Weights of a small sound classifier: depths [3, 6, 3], trained on read English sentences (LibriTTS-R).
Rows from expert 13 of block 9, named by matrix and row number. Rows with one number belong to one neuron. Each number is 500 + 50 x the weight over its row's rms, rounded and kept within 0 to 999. All counts start at 0. Numbers have three digits each. After the name is the row's rms in percent of the matrix's.
# up: expert up (model.blocks.9.mlp.up, 16x320x320), inputs 160-239
# down: expert down (model.blocks.9.mlp.down, 16x320x320, transposed), outputs 160-239
up.90 104:500500500453500500500460575516550581460500500551500500500547637569515515500500391500500500592569473380500500462536500500597500500519535541447611500456500528500500448448500500500500412475421475513565500500500434548500500500500500450416450500
down.90 111:500593500579450500500500448500385460500500500500570453500456500500528469527456597567500414500500500500451500500572426500408500569500443500543425451428500558500571546569500500500425500390500416500430500454565500500500500522441535589500500500
up.91 161:520478439500520500500464500584500500500500500589591500533500533505535500430500471542500500500420500566500500500546500555565500500500500500396415500500514500500456414443557505560528500500500531469657500569485543500500412465478500446500418511
down.91 120:509449500542500531500596554500500500500500500544360500500500551500500500485571500500500420500500536500500500500431500458393500511500500487500579500500500542500509500569500430409500500500459500486356500500500500500500624500500500537500626500
up.92 094:556500500438539500500500500443500521500500500500521500520500500500500500500500500500500500500462500500422467460445523500500500562500569542434526518500500436500500449500423500327500455556424500500500500555500500500604500449500443500445480554
down.92 104:500500575500500559500500527500396457500500500500500594500476463500527551550500513500546500500527500500530547500500535500500515500530500500500500500500500587500500525500500558500500562469551500500500500500500500452356500619500578500585500500
up.93 146:500500563533500405474500500575500428576534459438500500500500549535550500453500634500517419500530500481500500551500500558500500500500500500500500537429306500362500419500557500500468563573538390476408500500508500540500564500500470500500577422
down.93 135:437502500500525571500524500500500500500500500603582558500500512500500500500500409500500500404500500500411470500500599500500500550500500552388374500500591597545496500622435533387500500500500500400546424500500550440500500500500500433500500500
up.94 044:500533500500500454500500500500500500500500500396428438442500500548500387500500500500500500547397500607500575593555500500541500500500500608555500500500500500541381500417424439500500500355535433500436500500462392544533500411500500450430570500
down.94 057:500500500500500500381500500500500500500580436555500500500537534450500500500500410500500500590500500500460379459431500500500536500500377395433500500500415500452546500537500500500500500646500605500581500438445500440500424612500536426500415500
up.95 042:500630500500500593576558500500555500500500500429500433500421389404539500500552500500500500500461500543470439500544500500500500500500500500500500594594500500500500588500500435500537500534500500500500376602446445419555351500458500500445500500
down.95 051:500426500500413500500500500458552635500500500500500500592500560552440500566500500371500500500500500468473500553500500590500500500500500500586500500349500500500500500529500500500459500554550412531532617500500500500500570500614416464500500500
up.96 057:500500500500500500500406546415500500604500448445569500500500500608500500500500533500523424390603500500500500473457500500500500526500574500584500500500500500500500438500500456452500564500500448456500500500595500500500500500500500607511500500
down.96 075:531500500500448390500588380567500500500500500500500500594438500458500500441500500500500500500320500500500454457500517425564451500431420500384500480500500399611500537439500559500580389562500500500594500500500500549588435500469500434500425500
up.97 056:500431500500500556500500500500450591500397500500419458500500500500544598396500546370500500617439500575500527500500500471500500500500408575394544458537500421500500423500500500448378535408500375500540471500500500547423558585500341407532500558
down.97 081:500578534584455500500531513500457447457580500517574616448589500500426531591500355567598500500433465459466500500415517500500500485479549549500569500500500500500500500500500500500500410565500534500430571500544521537564410500557548534564500500
up.98 032:500500500500500614500500452500500500356500500500544500500435500404387500542500500500581500500500500500500435562500500500500418500500500500446555549437500500500500427592500434500416500500500429500591457713548500597590623500575588500500500500
down.98 049:500500500587500422500500500500500454588500500381450663468587500563549535500500500500500500541434500500500459500500526500452528500500500451560416413538500525500436568374500500500625542500500500440443500419500500416411404577500450500500500500
up.99 182:489419535549434500500469500511500435500450563500500425585418493469583500500500500500500500500500523500435416500500441434424500500536546550559500450427470409392500500534541525545474469500441444553465531500536589552591500488429500539500500453
down.99 136:500566428500422546355500460500500547562500472500500609500582500579433601500551653482500466537527564500593557446516500537483500500500500500500500500500500564588500500500442502500529500500563451440429427500549500500429586451597500485500500446
up.100 101:500500440592460427500500500500562500500500500500500459500578539387515500462537500500500500433500500500593460466500500484500500500500500609500597500500465469530500431458568500500468500510500500500500500500500529500463461500554500577500588406
down.100 121:500500565431445592443457431593500581443562500500420500500500475500446482500518541500500546699500531500500500500540441500480434443500500466570500530500500500431467500500500502500500500500500459450500500462500398500500525440442550453500475500
up.101 118:500556500474504500500551449575500500500554500500583500346500500500581500391500500500434581500500500500500500500621500500500406438544478412448500462500511544382500567394569500500453607430568500464500462500500533500500591500500512519427442500
down.101 134:490500457491500500476500500402393500423500461509500446500462500500500500682500560500500500500500500529534500419500500500500529576500500565482500500500455437612500490500500470500562500500500500543510500500500500500500549500555500595500500452
up.102 144:500500390500569500500500500500456522540393555500500500435500433500545418575613535500553436500464500531500538440500585500444506500500455500539500523500500481500527500514635500500522500500423500500500500500550500500589442442500483500532500509
down.102 124:500471578500465481500500524500528500500622466500500500500500645453474587500500500500500572557586458445500500500500500440500500573419556611454438500500548500427500500500522500439437500469636500500530458565500500500427500495500455469368569533
up.103 122:500537585500450580444500529427500500530500527456500423500500403500500500446500500548500500444482500614500500560500579500559500468530500500426500500603500414500469452500500427587500457500500526500552490429395500500514500588388500500555526518
down.103 109:500464409500500462500500414544500500471584500500500500551500500500500557500500500500500500500553479500457500500500500500500500500500500566500500500410500659500500500500500500393409552500500546500500500500555500500500500379500500500414500500
up.104 138:500500500574500500500449500419566500500545500482547371433382415500521393500500598500409420433430500500500485679500540425500500500559460500597500500500509495429500526500604473500547539500500528587500566500561541538559526401500500536557507533
down.104 135:432500540500602606567589617500543500500500500500500597536586577438500500547539500500500672501500500516549500438500398500500500500500500500420500500500500500606500541500500524500500500523579500500500500540475473443443450544500500456500536456
up.105 148:541574500539566453458490500535453500500603355500500500612476529575500500500539437500500474606500500500500591516659477500500526395380500500449500565500661436461471500500447538500461434500500414537577533500500462432448500500500568500583500601
down.105 125:500489500506500500500500405500654500500500564500433500419576500500640500500459550500438424500548500500500500500409500455428445500645500500488508500423596500500500500474563539410577500500500500399500445500500500500594566500520500500500500500
up.106 104:500405581443520500412391500500500518500500500500500450584500568500481462421500500500500500500482500618500504500528500500426500442500555448434422527434500500553500500500424411397546610500578500405500500500550533500500500481540500554500500500
down.106 131:500500418500500549586583500500622500500560500500535598475500500441500500448500597426500423500500500339500500500500500500500500587500410500491559500500486500435500572500603500550500430500500500602500448500432478500500500500500500446549500488
up.107 029:446500439500500500500431500430500500500500500403500500500368500397418546439582575578500448500418500432500440500560429500500500500500548500500404500500500500500500427449500500500427500500500407500578400500500500500451500385500500563500500500
down.107 050:500500553632500500500397404500569538500605500554530648500674500554500500578456500500451557467560500479552500500500548500559427500500500500558500549540500500500563500500500500529559500607500548500500613500500500500450451500550500440455500556
up.108 130:575500548500500500500505450437500500500500500500500500478550500500594406500525500407436500650429500499500450500500419500500500500560569500500397500561457503528427481500500500644500500500500427500470500500474615554500500414514454500554500530
down.108 152:467500500532500378547500500592500500500500500500500500500500500500500500500558426586564500500500500500500500500504406500618500500533456590618500500500500500540500570446500500524508609500482500554558445453500402500416500447519500500500500500
up.109 059:500544500500600500477500417500500441500574500476500500437500466500500455537500468548500500500500523500500431500546450500545376576500500500500500500500500466500546544562500438435544572500650500500556500500500594500540587681536500456516412431
down.109 058:500450500559500394500500500559602500600500500500500552500500614430500500459500554500500576500500500363580500559429500500572578336426348408500564583583500571500363410500500500500490528519451487425453500436500583500500500409485441426500563500
up.110 159:500500500604519500500500504500584429442478367583500569526449500441391527500543520500500500423500500556571500500513500557445500500543491500500500500492500500500449500419510441507477500500500441500500483423430467500544473500470479425500500589
down.110 118:500546378500500500465500552500500500588527500500417500500500526500693500500500500500581500500472500500500560486433559393500500500500500500500414500500500589500500500600517552500457500500414467462500500500500560500415508558500525500490535364
up.111 022:500436500500500414500562644500500413500500500500622592588500500500500500571500569427500500500500500500500500500500500500500582500500500500500500594500500500500560500500394500500500500584500500400500616500415500500500500500500401500435500500
down.111 046:500500500562500468565500404500568533500449500427441609500500500452500558462500377500500500500500500500572427500500500500500500465500550408605550432500439575436582552439500643554500500500545500537452500567585500500462459446500500500500500464
up.112 096:500542500511500407431500616531500581500546500587450500500500523581500472553431579500415455500594500500500500539478500421455500500500525500545555500500529500500500535500397568434500523454439500500533435500595388440502465589500439500500500614
down.112 116:537500545446500500500568414500548445500545500550527500450500468409599454441500361500500599576454500500500616450598500591500500500423500381500402500581500500500455500476613446581500500457515500500500444425409535549500500500500593534465530500
up.113 043:576500543601552500432561500465500500500500549500500620440500500500456500579500568554500500555500500561500500541411500540384500500500563583559550500544500581583562500367577500415500500409428500500500500500500399500500500500439544371539548574
down.113 060:461478500434500500613462500584500541438546417500451447500500590531552579427573500500535397500566500586500451466553500482500416476500500330590577500411500500447500500593427500602472500500568535500559500500500560479537548500500534500500500446
up.114 084:432368469500500500526500569500446500500567500468352568571520500500500590544449500459536500523460577428475500435544473538536500500547632500500500500557500500500562500500535555570593582470500476556543500500531500500454417549603532500500562541
down.114 102:500500500500500470558477468500572500500470535442619500432562500533436500500500467500428534500597432642480500500500571449436415539520500500453535464405500500547463500523462500450500404500435412410466413437500500500559566385500463576437420529
up.115 053:500646600582500568534428481521569500555556553500500539500541500500500500500572522500500500439532500500500426592500604401562500394570567385443500382555500500500500482500461500500500500500500500446457574466500500500500391500500500593500565500
down.115 078:547432545463606500467568517500456500418538375430500471468448500500530548558404417500479563540500422500549589500500469555500392500458500590540556500500500456427500500500500556500544539500456438500500455500547500500573500349590500453419500500
up.116 045:500500500529500500535432500500431500379500500418449500500500527500500561500500500542500557500429500424534500457500500447596581544584544500500563568500500500387500500583500456589543500500500410500500625500500549584448500500500537500500542500
down.116 065:500425464500500500554536500446522500500500532500500500500500500500411454500500500422500410500599566589411500597429408500468415500500568500619439500500500500549575500500440500500441500580465500500547435434500356445543573537500500551500354500
up.117 028:453500500373647500500500500634452559568456500549593500547500567500500555584548500449500576500500500500500500500444435500428500448441500431500500551500500500573411500500348500500590500500500406500609500500616500500500500500500576500500500500
down.117 046:500500500719500416500530438453556367536500390369370660448500380500563500500500500500500500500553420500585500475500431500500421598500570426500500529430542444500606500383500500500500536642500500500500500500500534500500500441500500500536500456
up.118 074:436450396500500595341500530500500500469500411500500426500443500500524500541454535500500500454500601500438547678500500500500500449427409353500626500500564569500463500556500452500555412500500500553500500427583500456534500500585425578500479500
down.118 078:500630580545500448568500387500500430500500563464500500451500449466465539533517416500582500500500453562570451408500500597500500574590500596389500500392500500460576500406388500500500500500500500543450577558429438500500561500466539500552564464
up.119 116:500632500500613540609500500500623565500612500500500500500500500612500414500500500469422500426558500523500500591500500500500500687500500408509519500420500500552500500500624332500508500500591556500466382500500613418500500442500500556554500500
down.119 117:500311457500500500500500500500500483469500500459500500519500500440500557500500500500500364568500467500433500500543500403442500500602500500500500469661500500456500500500500500500500500500500500500499632500500424500560392500599500460500688481
up.120 097:458438554627500500500440571500500455500555500500605468500500500578557500535447645500500530500500500388500500500500500465581457500541500561500414580447557421591469467500442572570500500500500500441584562552557500436488500500564456466569531460
down.120 111:500463500500487470461594500592500522500459558466415500418500500500500500568588371500557500570500500554571500437500500500439500424433572500500483417558500579450592500429500467500560446500500389500513500500500567601500581500456569500462500574
up.121 149:541500500500500595500500500500405467541591486436500500500484414519500500500430500590428449500592537500500619440500500557545500500500477549500404541469479554442500500500500500481500500580444539627500567559443500543415425500567457489439561502
down.121 135:408500500500500456473580499571500500500500500500462549500500500554500500500424500387500500500500500415500500500470500420399500477456500412543431500517453500524391500500558457447500464376545507419538500500529500536648500500500614518553500413
up.122 136:500500500413578500456536500408500500500500578458500500629500500454500558617571500600486398500410500450517500600500523549500410500500500500500500500449458500465500551439534450500500500600554500528500414441500463543500567374420500465427455467
down.122 138:493500500500557488500500524500500442446500391500500500500500416579500417440500597500500500471602500552500500500500500411475601529500534566581550467500441500500414505594538500574582500435500562500469567500525570500604376584500426454621413618
up.123 135:457500500450500500500500539415405432436500445483456500500522446572513422500500500563586556537557500456500500457540500536500442500500500577500500464476476500529500500500436500513500522544500500527500500500500420500457443592500500500551534500
down.123 131:500500500500500430452485549500500596533461559450553500455453500534500583558450446461500500500559590500500500500426430500500500475487647423500527500500500435532434427500579500530552472500500500500516500500500500410500500500500436500500500472
up.124 096:419500500500440500500354500500500500500500500500514500500500500539421500500429524408469500444559500526644500528521500500465500500500650500500500456500500462516500500500525500595500500500585500500500500500500500500500500444581614333677500500
down.124 117:500438500623613500500500567500500525500500500514500500500500500454500500500578374586537500538500361376455440438500500376536355384500500500480500500500548500542500483500514625500500456571500550500558500500580500557500447500424500500430500500
up.125 046:500500451436370500463500500500468500571422359500500537500500406500500670533500500500500500500500500500605500500500500447500500500557533386500500500500532565500544500500553484595500603500531549500500500368500447547500500562425455378500500555
down.125 050:403500586500603500500385571500535500405565500500500500452450500500539430500500420500571500500457500500500500500500500500592500547500587566577500500500426500500490500500500500437500415614500572500500500500500500500500415500500500635500500448
up.126 130:419500626500500500500500473556509423500429500441532554472558500474434418500501500500500500401500544450500563435450500484500500500500446500500500402477428500500476534453500381434500555500500500478500500500445500591500575524542500475500500445
down.126 129:620370500500500453500500605393500608500500360500500420551500508500500500500346500512500500552510500500500447500500441415459500522500556500500421500500500500500500500500576500628563500500500581500500500500543444500500500500417500469500500561
up.127 142:515500500540568500534417401477458500500526548500500604546446478500467509446500520558413577469419554469524433500500384500500500435388358582500486500500500445460539549600437354500444554568500554485592446537500500500553500573500500392500468406
down.127 127:462500500500500500500546500500558500500454500500500387500500559410500424500500500474500500500661500500448524500500578572530500500500500500524500547500500500500500535500500470500500500417500469592500563450575438500500571500640365500531500599
up.128 061:532449421500500403528481536617500408554534500470447500500463383524443418500543500556605559454422500500500427436500564393599546447500500467480549500519500452529500500466500441500435500453582500451461500500458538570500465500571500500451500413
down.128 067:500500570597500540500500500439500442500500425500432554574467500500500404500500535500435571464431459500555500500417380581464500549571541500500457565500513439500500399500500521455500500609500500526478500500595439569468584420547643500611500500
up.129 021:388500599383406500500500500500432500500593500500500500500500500500434500500500500500500500500500500602500500500564568500500390569500500500500500500500635500500500500500500500581500628500597500500500500426500612500500500500616500500500500500
down.129 042:500418500624444465500500526500569412500500545500500603500500500500500500500500364544500500500449500500500500570421500500500574380500500500473550555431419500500567500500432500500500361500500500500546500397500400500570458449414435500611412500
up.130 215:459500451500466500500500554421460426500500500424469533438500422367538500542500500433500418500478500500500574500500630578500506500482442500543510434500589500531500500525477439410471487500500424614446500500500462445500424442500473446500500500
down.130 106:500570500500500500583500500500500500500500500550500500603500462447463605500401500523500500500500500500550500500465407500455500500500500500500378500500487500500490500500500635500500500463501584521500500500584500500500571500500500606500500475
up.131 033:612500444500500500500439552500500500500500500500500500626627500568416448584500467500500500500408440500500457500500549500500500500500457562500430500500435448500500500500458555500500423500500571411575419453500500500566500630588603551500500500
down.131 049:500500500500459448500564500436615586500500500500450570439412500429533500414404400444556500500500427500592464426500425500500500500587500500551565459500500500500641554500500445524543538465455442556568500426500500500500500381556361500500500500
up.132 188:396555579450474491540410430434449453421500500575417500544500531608441500500445500432500536500500500481474500355491451459504524569500462500457432565500442500411436500500500500500533476500491525445500496435474500513342500421544500500551491594
down.132 123:640517389500565500515563598500500500539457500500609500524381500443500500500500500500500578500601500504557547500500500500552585500398408500429500500500500500556500472445500500500500500500500455463500500500500510477589393460500500500467500500
up.133 076:500596500500500481500500500587500500500500500536500586500500500409500500385540587500458500619458548500500500500500432500500500500500539587500500500500500627482500543500595500568543500500563512541451500500500500500587500453500500580500562562
down.133 091:436418500500500500475529438463530500461470455500500500447439500500500589559448500500500500500500500500554401500542500545500537583500420500500500500500500411500500399500377500465471500500500500397500416500500531500500367569500455447500500441
up.134 087:600500517470470500424500569500500427586470500424500500500571570500555437500500500500500500500500500552444470544500459500500433500500616547525411667546393500500500451500423511413445545535500500500541555500500500454566500483569365583500500500
down.134 094:500547478442500585500500500500519633562500576500409500544466500500500500500614569500597479500455500500473500420500603561552500464529500444500451500517429449451584500500500500500533407500500500500450500500527520422500500500439578500500587553
up.135 059:555539405588575500500500607500558411500500454473500581500392544451600500440530500548500500567500536351500500568568500500444411458500547579590500559500438524439500500546500500536460432500452427575500500500500560500500500535500441565421500426
down.135 067:500440500500500500500500416573528546459604500500500500528589500570392500571568586465429500405442500500427444459500528500500591500486500418482500500405437535500427553500538463500472563573500430533597433500575500414500450500500583457557431548
up.136 053:500405549563500500439423345500500500546533500576595500388410500500430552612500500500438500535500500500500562603500425500500579500500500500500342500500438500549471500427459451526459500500500500500554593500571500500546446577500500500564500500
down.136 081:500500465423454568547533551529472471500500500500500574500500421500582534500460500500559589500617500551544500389500500500587433500500443442500578600471563467500500500556500414427500451438432577500463500500462500460500500500450563500427500500
up.137 034:500500500554592500500500565500540500500500500570500441545500500585500500500500500500500500583500500500500541395407500444627500544436415500500500500500500500455441500500500500500500500448500590500381500500500560500438460500500575500500500500
down.137 054:500467500560436556464576500500500500441500500376500581459500500415540564500438500541500549500536500481500500500591500580500500500500601513583573457443426559500578500551387456500446392534435445570500420529500370500500500500500417500438548500
up.138 122:500487560337500404427522500500500554433500403420598593500500451442539500500456525500500500617574520541473500436500500580437427560500446606524500500500536500482456500500500446500554500571500500500557500500532500500608447500500426469500485500
down.138 116:500500452500500561500500512449439410500500604540435430502550500580500500500500500500500550432500500425500500500542468500603561500500500521500500500554500533500500560500615500652500500555552500500500500500500500451301500500619500500500482500
up.139 126:522475575601500500543455500336454443471608500542428450541500612500500409470500538452500480398447500473500500500506591500568518456429500437500500500500500500500450541533537500423460500381492476409500500576500500398579511500597500500500500568
down.139 125:609500500432500500431590482649500607500385626500500466534479422472500537564500500500500500500500409500500500500500500500500420500564478500500500436500500500440500500456500500561553595500581500594546500500396410500395478500378561500542539500
up.140 132:490566500500500500500500440500500500569500500392500500473456574500569500441418598458539439500500525500454500500568500567500500516423441500472500500465500532570500476500565587549500546588461317575468500500500541475395500500500443500449519500
down.140 140:500500576500586500553500537414445500500500500572578588500500533500427583484500500500505500500520500500515500500421457419500523489620567510533536629500609503500500500582442500500500500500601500500500500500500444500540500422606500409500425500
up.141 052:378500583500657500428500500527500534554500500500500500556500588500500500500553556537427500500500446565593571483460428500459560500442500500554500500418500407454500500500500500418500500445500500585500563581500561473500500450616549500468565500
down.141 063:585465434500375500549500500500580445500500528404547618500500404552553589530500360500582571561500500500500500481500557440500500500500570500477451541500458549557462525435500500500456524500500552432573414465500405519537500548407353500538500500
up.142 172:462434500514500449500555475499500457567615500500500450500500500500500500437500500476458404500500447469500532601486500500500500500474500500596432526413523524429545500500500514500508500500500500495447428591511500500500500415377500500516540662
down.142 129:384500524500472544500500500500500500467358500500500444500500500500488500517500384500500545459500545608500500500500500591432510500500500500450500500534500500500500500569500500347500451444359500560500500385495500509562409525500500503500482419
up.143 033:500500457454417500500627457500433500500500429500378500500540460572500500460500500500500500558500500500398500500500610500427500536500500500500416382500500567500500500566500500553566500557500500444500500413428500571563632368409547569500500500
down.143 051:565574579500500500413452459552500541500569500500500625500500500500537500566500380550500500500500500500577425500447442589634420388412500433566500500500500443559500500500560538500500535568583500500437500544500500500500347500586500576466500500
up.144 062:500454500500500500500560500409439646621500500500500551500540500500500500462500500461529583535500430500500453459536468500500624549500568548500500526500547605500500500607500500579500476460555500500500500500500470449598532500500500500500564500
down.144 077:564500500580466500500462500500592452388545500500500476500500500500570389566500369500500454480368500418500548500450500568500419500460440500630446500539472434500500470500465500521476500500500500444500500500500500538364500482552455500500500466
up.145 136:415558500500435425374500500469561500464531500421454417651430413446453500500461500500472418441565500456568500527360418500500500430514405513500420387406434500500500500487448500459536553500563500583451500500437536541478500475423500500500483547
down.145 140:673500500555500504471500500500388417518566500500459555377414500500536444500418500371364571589500500500500349526500500426500500567481459500500500584623463452426500544500579500491525500472574500425538500464557500500464500500500449483500574500
up.146 187:500400500500500500428500524453500438500500577595500412500500563500525555500500572521500420538432500463483459500500484508533545539533500383500500500402584500436489388500515531444500500525535406500500500433642500500637464407438500450540500500
down.146 140:366583500500500500517500554500500500500500500500500530341500500500500409454500476500580593424500554500500541320500500479486500500500438599500427500500500465536460500567346500500500500500429500610500445678500500468417590444442456500452500500
up.147 073:416455500500500577459500500551361534560500500647559500425456500551500500500480524500500500626601447572462500500500523500500500533500584548460582500500500390500610452500526500500601500444500500627577500545500500500500484500500500500549463619
down.147 100:552500485530606465559500500500500500500500549500500536552500597567500428500500500549500500411459500569500632456500500462500377500482500429574500500500422525439429557587500579500433500455413398408500591415500429454500500500500554461500500500
up.148 126:500481500450487500500577500500415500513500500566450500610445500636500589500570460500500500430536500500568451500565500407610500460500500500500572500500500500500500500526667472596590500536516500500500560500500500543547416482424574500535400549
down.148 125:500640500500407552437406500429500591500500500500588443426577544500500446425500500500500403557500564500500500587500500542500538500500500500581458514500599500510348430500500455500323467500478500500500500500500500433500598500500327500440500418
up.149 068:452399448444519500500500550500548500500500582500444500531500500500464589579446555460500500544551562500500500543500436500500469500500500605582412500559547500475441442500538446544500500548595466500463407500478545419544612531561500433466500500
down.149 105:594580500570546437471480443500435430453539479500500587500500484500500413424500500500500522500424500445483451437432567500537542525500500428588500500434381500500530529536461484461500500461466547429500556418534500597500403526500537574587538610
up.150 115:525489594465500500500550292500535500500500500500436500571469500400500500583500442619500427634570503539500354430410479500500500453500500500458606500500500500500500474500500500500500610500572500500633500447500500414506563500500500435417454473
down.150 130:500500500582500396500566472500440500479596527500500467500578500663500464369602507438489533352500437395435500559500560437500500500465500454500344597451500500500469515500500483573500402500500479500500500552500459500500376478500573500569500662
up.151 098:492500500500500500567475500598500500500500500500500500500593547500500473455443500544500449392500500546500500407500634500500554537500380500500453553358500588500500550500500568500500579593433500527500500500562500500500590500469500412577500500
down.151 123:404462559500500587500527479451404500500540500500434500500500500471546500491618500500420500521588638550471478500447500500628500500500565500500456454500500500500390500471453500469500467430564416493500500500500472500455500436500500566500454500
up.152 053:500539500500591545500500407500568533435535595500500578404427444547442408600550551500500500500429500500383500500535500500565500564570500463500500524404500500500500500500591500500555500500443481625452573558500500403500500414453500500417500500
down.152 077:500500500500500470500549529445419500607550446500500500540602544479456602577431500421500464619559450500500500609587571500484415459500461533560500500538500500558500500425500532429500421536500440500500460461612440475500533500500500480571437500
up.153 149:500617500402641505500500604500489451429452500552572618500532500569500500448500412588500604570554500529500548500605502443500530444500500444500594500500579584500518506500572464497500450500522500500477500500500500500455500500574531534500500500
down.153 127:500500574610434536513397551500500442500500491500421433445500550531488500513500500500500424500413500456500579500408500500500500387500500500500466601663500443500500500500500500542500631578566500500396500537500500500500500465500423392500500500
up.154 061:500500500500545500500543393500472500500500426544500546500546500500530440500500500500500430500500500362536500600500500500500500500500500610500432500574500500500391500608628500500463564500500500428500412500500500699500500500470500500500500500
down.154 079:464604500531472475500500500448551500562558473500500500564465500570455453544500532500500561500500500595500565430500574500500469500500539500500475447500569565598599500440424500500562360500454460500500589500500589374643500538558500436500500500
up.155 108:500500547500453482500535550500628500452500476500449527423500481464544618500445500500500500592500437414564674429500547538476500468500500367500500539500500500500500500578461660500500500563506423500459540500500500455500551500500558469394500589
down.155 112:612500461500500446500527528500471625500462500556500566633477500554427432519500611500500550419500500500446500438500500605500500487570613500565500500500452500471409500500528500500460559500500500500500500500578500500500366485564500500537559500
up.156 081:500500543434500500500481602448500500449482628469500500544595500500500401587560433447568600447500500464457500500572500536473532500546500500500500500500500609561500621642500500500480469557424606565453500561529500500414500562500500494500473500
down.156 089:581500430500500567500557466500500500589500435434593500458453475596500500372500500474450415500619484500592500500436500500619384500448500500419466500500557429500500436402408500500500523500500487500500500500437500500550527500500408500500447583
up.157 049:556500400466500425500526500599500400428500500461500500545500500500434374500500500525420500446500500500500590470451500456500530500500500551591357500500500500500500500500500465592500554500500446500500500591500554500500500460562567500587425358
down.157 076:459474500553544558546523528384500500500578456500526500532500529500544549559367404459615472568359523500500371588500528500577527500531549500442500500559525526605582500500500545452566500561500500543500500500560465500448500560461448500500556559
up.158 062:500500500415431500500500444500500465500554442564500500500414477500500500500471500500500590396574442500500500500500500500537408500480500500347500440470500500475466500500532470620500500577470449500500574500500500543418429417564467500550500547
down.158 091:581500560530562464459460541500575500500462500398546500419500500528573500500500500500500500545542500500500455500534435500500622500447546500569500529567500500485535500457500500387500463422500500500608398500615500500500566568500500473500550500
up.159 059:500463436439437529500552500500461500532500370469466500479500500500500500407612424500500572500500463636595500557427587500467500454500542431596447500500546560465500618500500574500500500605500500646471578500377500500500550500500424500577500500
down.159 082:500435500572500500441500500470500530415500572431500415482500444537500525533459500500500457435603500440435443470534500500500456558500500500442635539500407500500500435442500500537500438464473400420552500515569500419500441500534500587461510500
up.160 197:500519500470536582500421554500500500517500500572448537500564500528527500500477518554602500500530475624419516500481521537458500477408500521500427511500572500500439500459500500500447500504438500508500500500450500415489440500579384548500500389
down.160 100:500476400572500495500500500500500500496500489500500500500500429500500500500500500500500500560465500522675543500596500500500500634529500500500466500500500496500500500500500500459500500500500599500531427540595514483500500545500571500417500582
up.161 070:463500417500436621577500618530406426500500426413441500576455500500571566500629583500540453408500620500619558500500500613500433500604500500415509448500500467467403500453500461500500516500581409548500500500423500387500500500548631500500500425
down.161 083:468500572500500339500500456500577457500438500500500567500534500500409500500418391500431500533321425500462500500500439467500611500408462500624461500529500500553570561500500521483462500500500540500500500500500500551602500500500371500442500500
up.162 022:500593567500500500500500500500500500500404500500500500500500500500500500500577500500500500500500500500500421500601559439500500630500405500646500500500500500432500500500500500574500500500574500500500500500596500500500500500500500500500500500
down.162 047:500500575589500500500541551447500565500578500500500655500500458609500500593393500500555462500500500500500500500500500500461500451403500427430500500500438500500567598379432500419500500584458452396500532500561500500653500500564448500500500500
up.163 039:438500500500574461500453549566500500500500500535433406458500500660559552500541500500653500500500544500534582500466556581500455500520500500574442500500577500500444500500500408500500423500450560447554500500500444500500500440500500500500500500
down.163 050:500500560564500500447500397434500445544585433536455669615500545358500577500500500500412500500590500500557470500587500575616500456500566500500558500535500500500616500500500584500581500500500500500500500500500591500500458500500500500500500500
up.164 159:572500500621459500500500500500410500440500500537500619500405361441457451500500467449500410500396391507500569500454500500479528500440500500366500411589439548500521500530500452500522453491473500583500500500456486614580500549500490500500542500
down.164 144:442500500381577506500500500500513500567422479500500506393500526419541538500502500551500600561584597500500476500609500500418429500583540529572531500509523500500500500564500528417500500440535500500500500455658500500500526500500546404500500538
up.165 139:463509500430453481455500500500500500500522465582401556500447500500431500500589500474454561500500580443403500463544571541500500500500500500587500500388444451443434400500435475625520437439473500500500500557423431541372500500542545490539641500
down.165 112:652500500453500500500500624500385526500500529465500500547500611621500500500388500500551500455500500525500469500493362500563477500500570545451335500463500592555500634563641473429500600500500536398500500500585500375500500473500435500500500500
up.166 181:500441500500449500500500500530500500500433478500500378421479443500585500500500558410494500500500500494546500500400500500471554517606441538432500500461500500500449500500500447500500500406487607502547500500500500500500500473413430555500500500
down.166 118:500562500500579500500518500500500528500426523500500500580500500531379500411500500500500500462581500500500522500423554500404500579313500500500500500500500436500554494500500500398500500500558500500500500500500500500500500578500636500500655500
up.167 034:500455500452545500500500500500561500561500553500500500354500500411500551500587569568500500500565500598500500551431500615435433421500500500500500593596500500450500403500500500500500500500500500582443500419500500500500500569500500454426500444
down.167 053:567547500500463569500500500500500500500581500500366593554500500500500549500374370500536581559500531500500548449553500443572428561542551500500440500422500500500596537559370450561442421634500500445500500432500442592409430394500500500550430500
up.168 131:556500476500409500500500532500412500500484541500480583472510421500571457641500500500500554423457456500500433486406500500453500549500500500500547467538549450500471438428368516550455500500500543608500407437500568556500554441500418461449500470
down.168 127:433511600500576562419500500535500500571500500620500454436500549500566500409437407500500500500442483500500500500500459594444500437500500500500500559500400500500565448448500500451524521410500500602430500484500500500500500538444500565601500531
up.169 083:476500500500456634500500500500500500579470567500500500500500581567500575454406565500500581500500426500500500500500500558500500487500457443500500564411500500500500500538500500500566500449500430500500500500429500539500604563536434266560556500
down.169 109:530573500500500500500500500451433546372500566500500622500500500500539500500587383500500500500500644420509523447500564450500500557540500500500500467527500459594500456500538566500500464500500557500500391500573535537500448500500557500391500500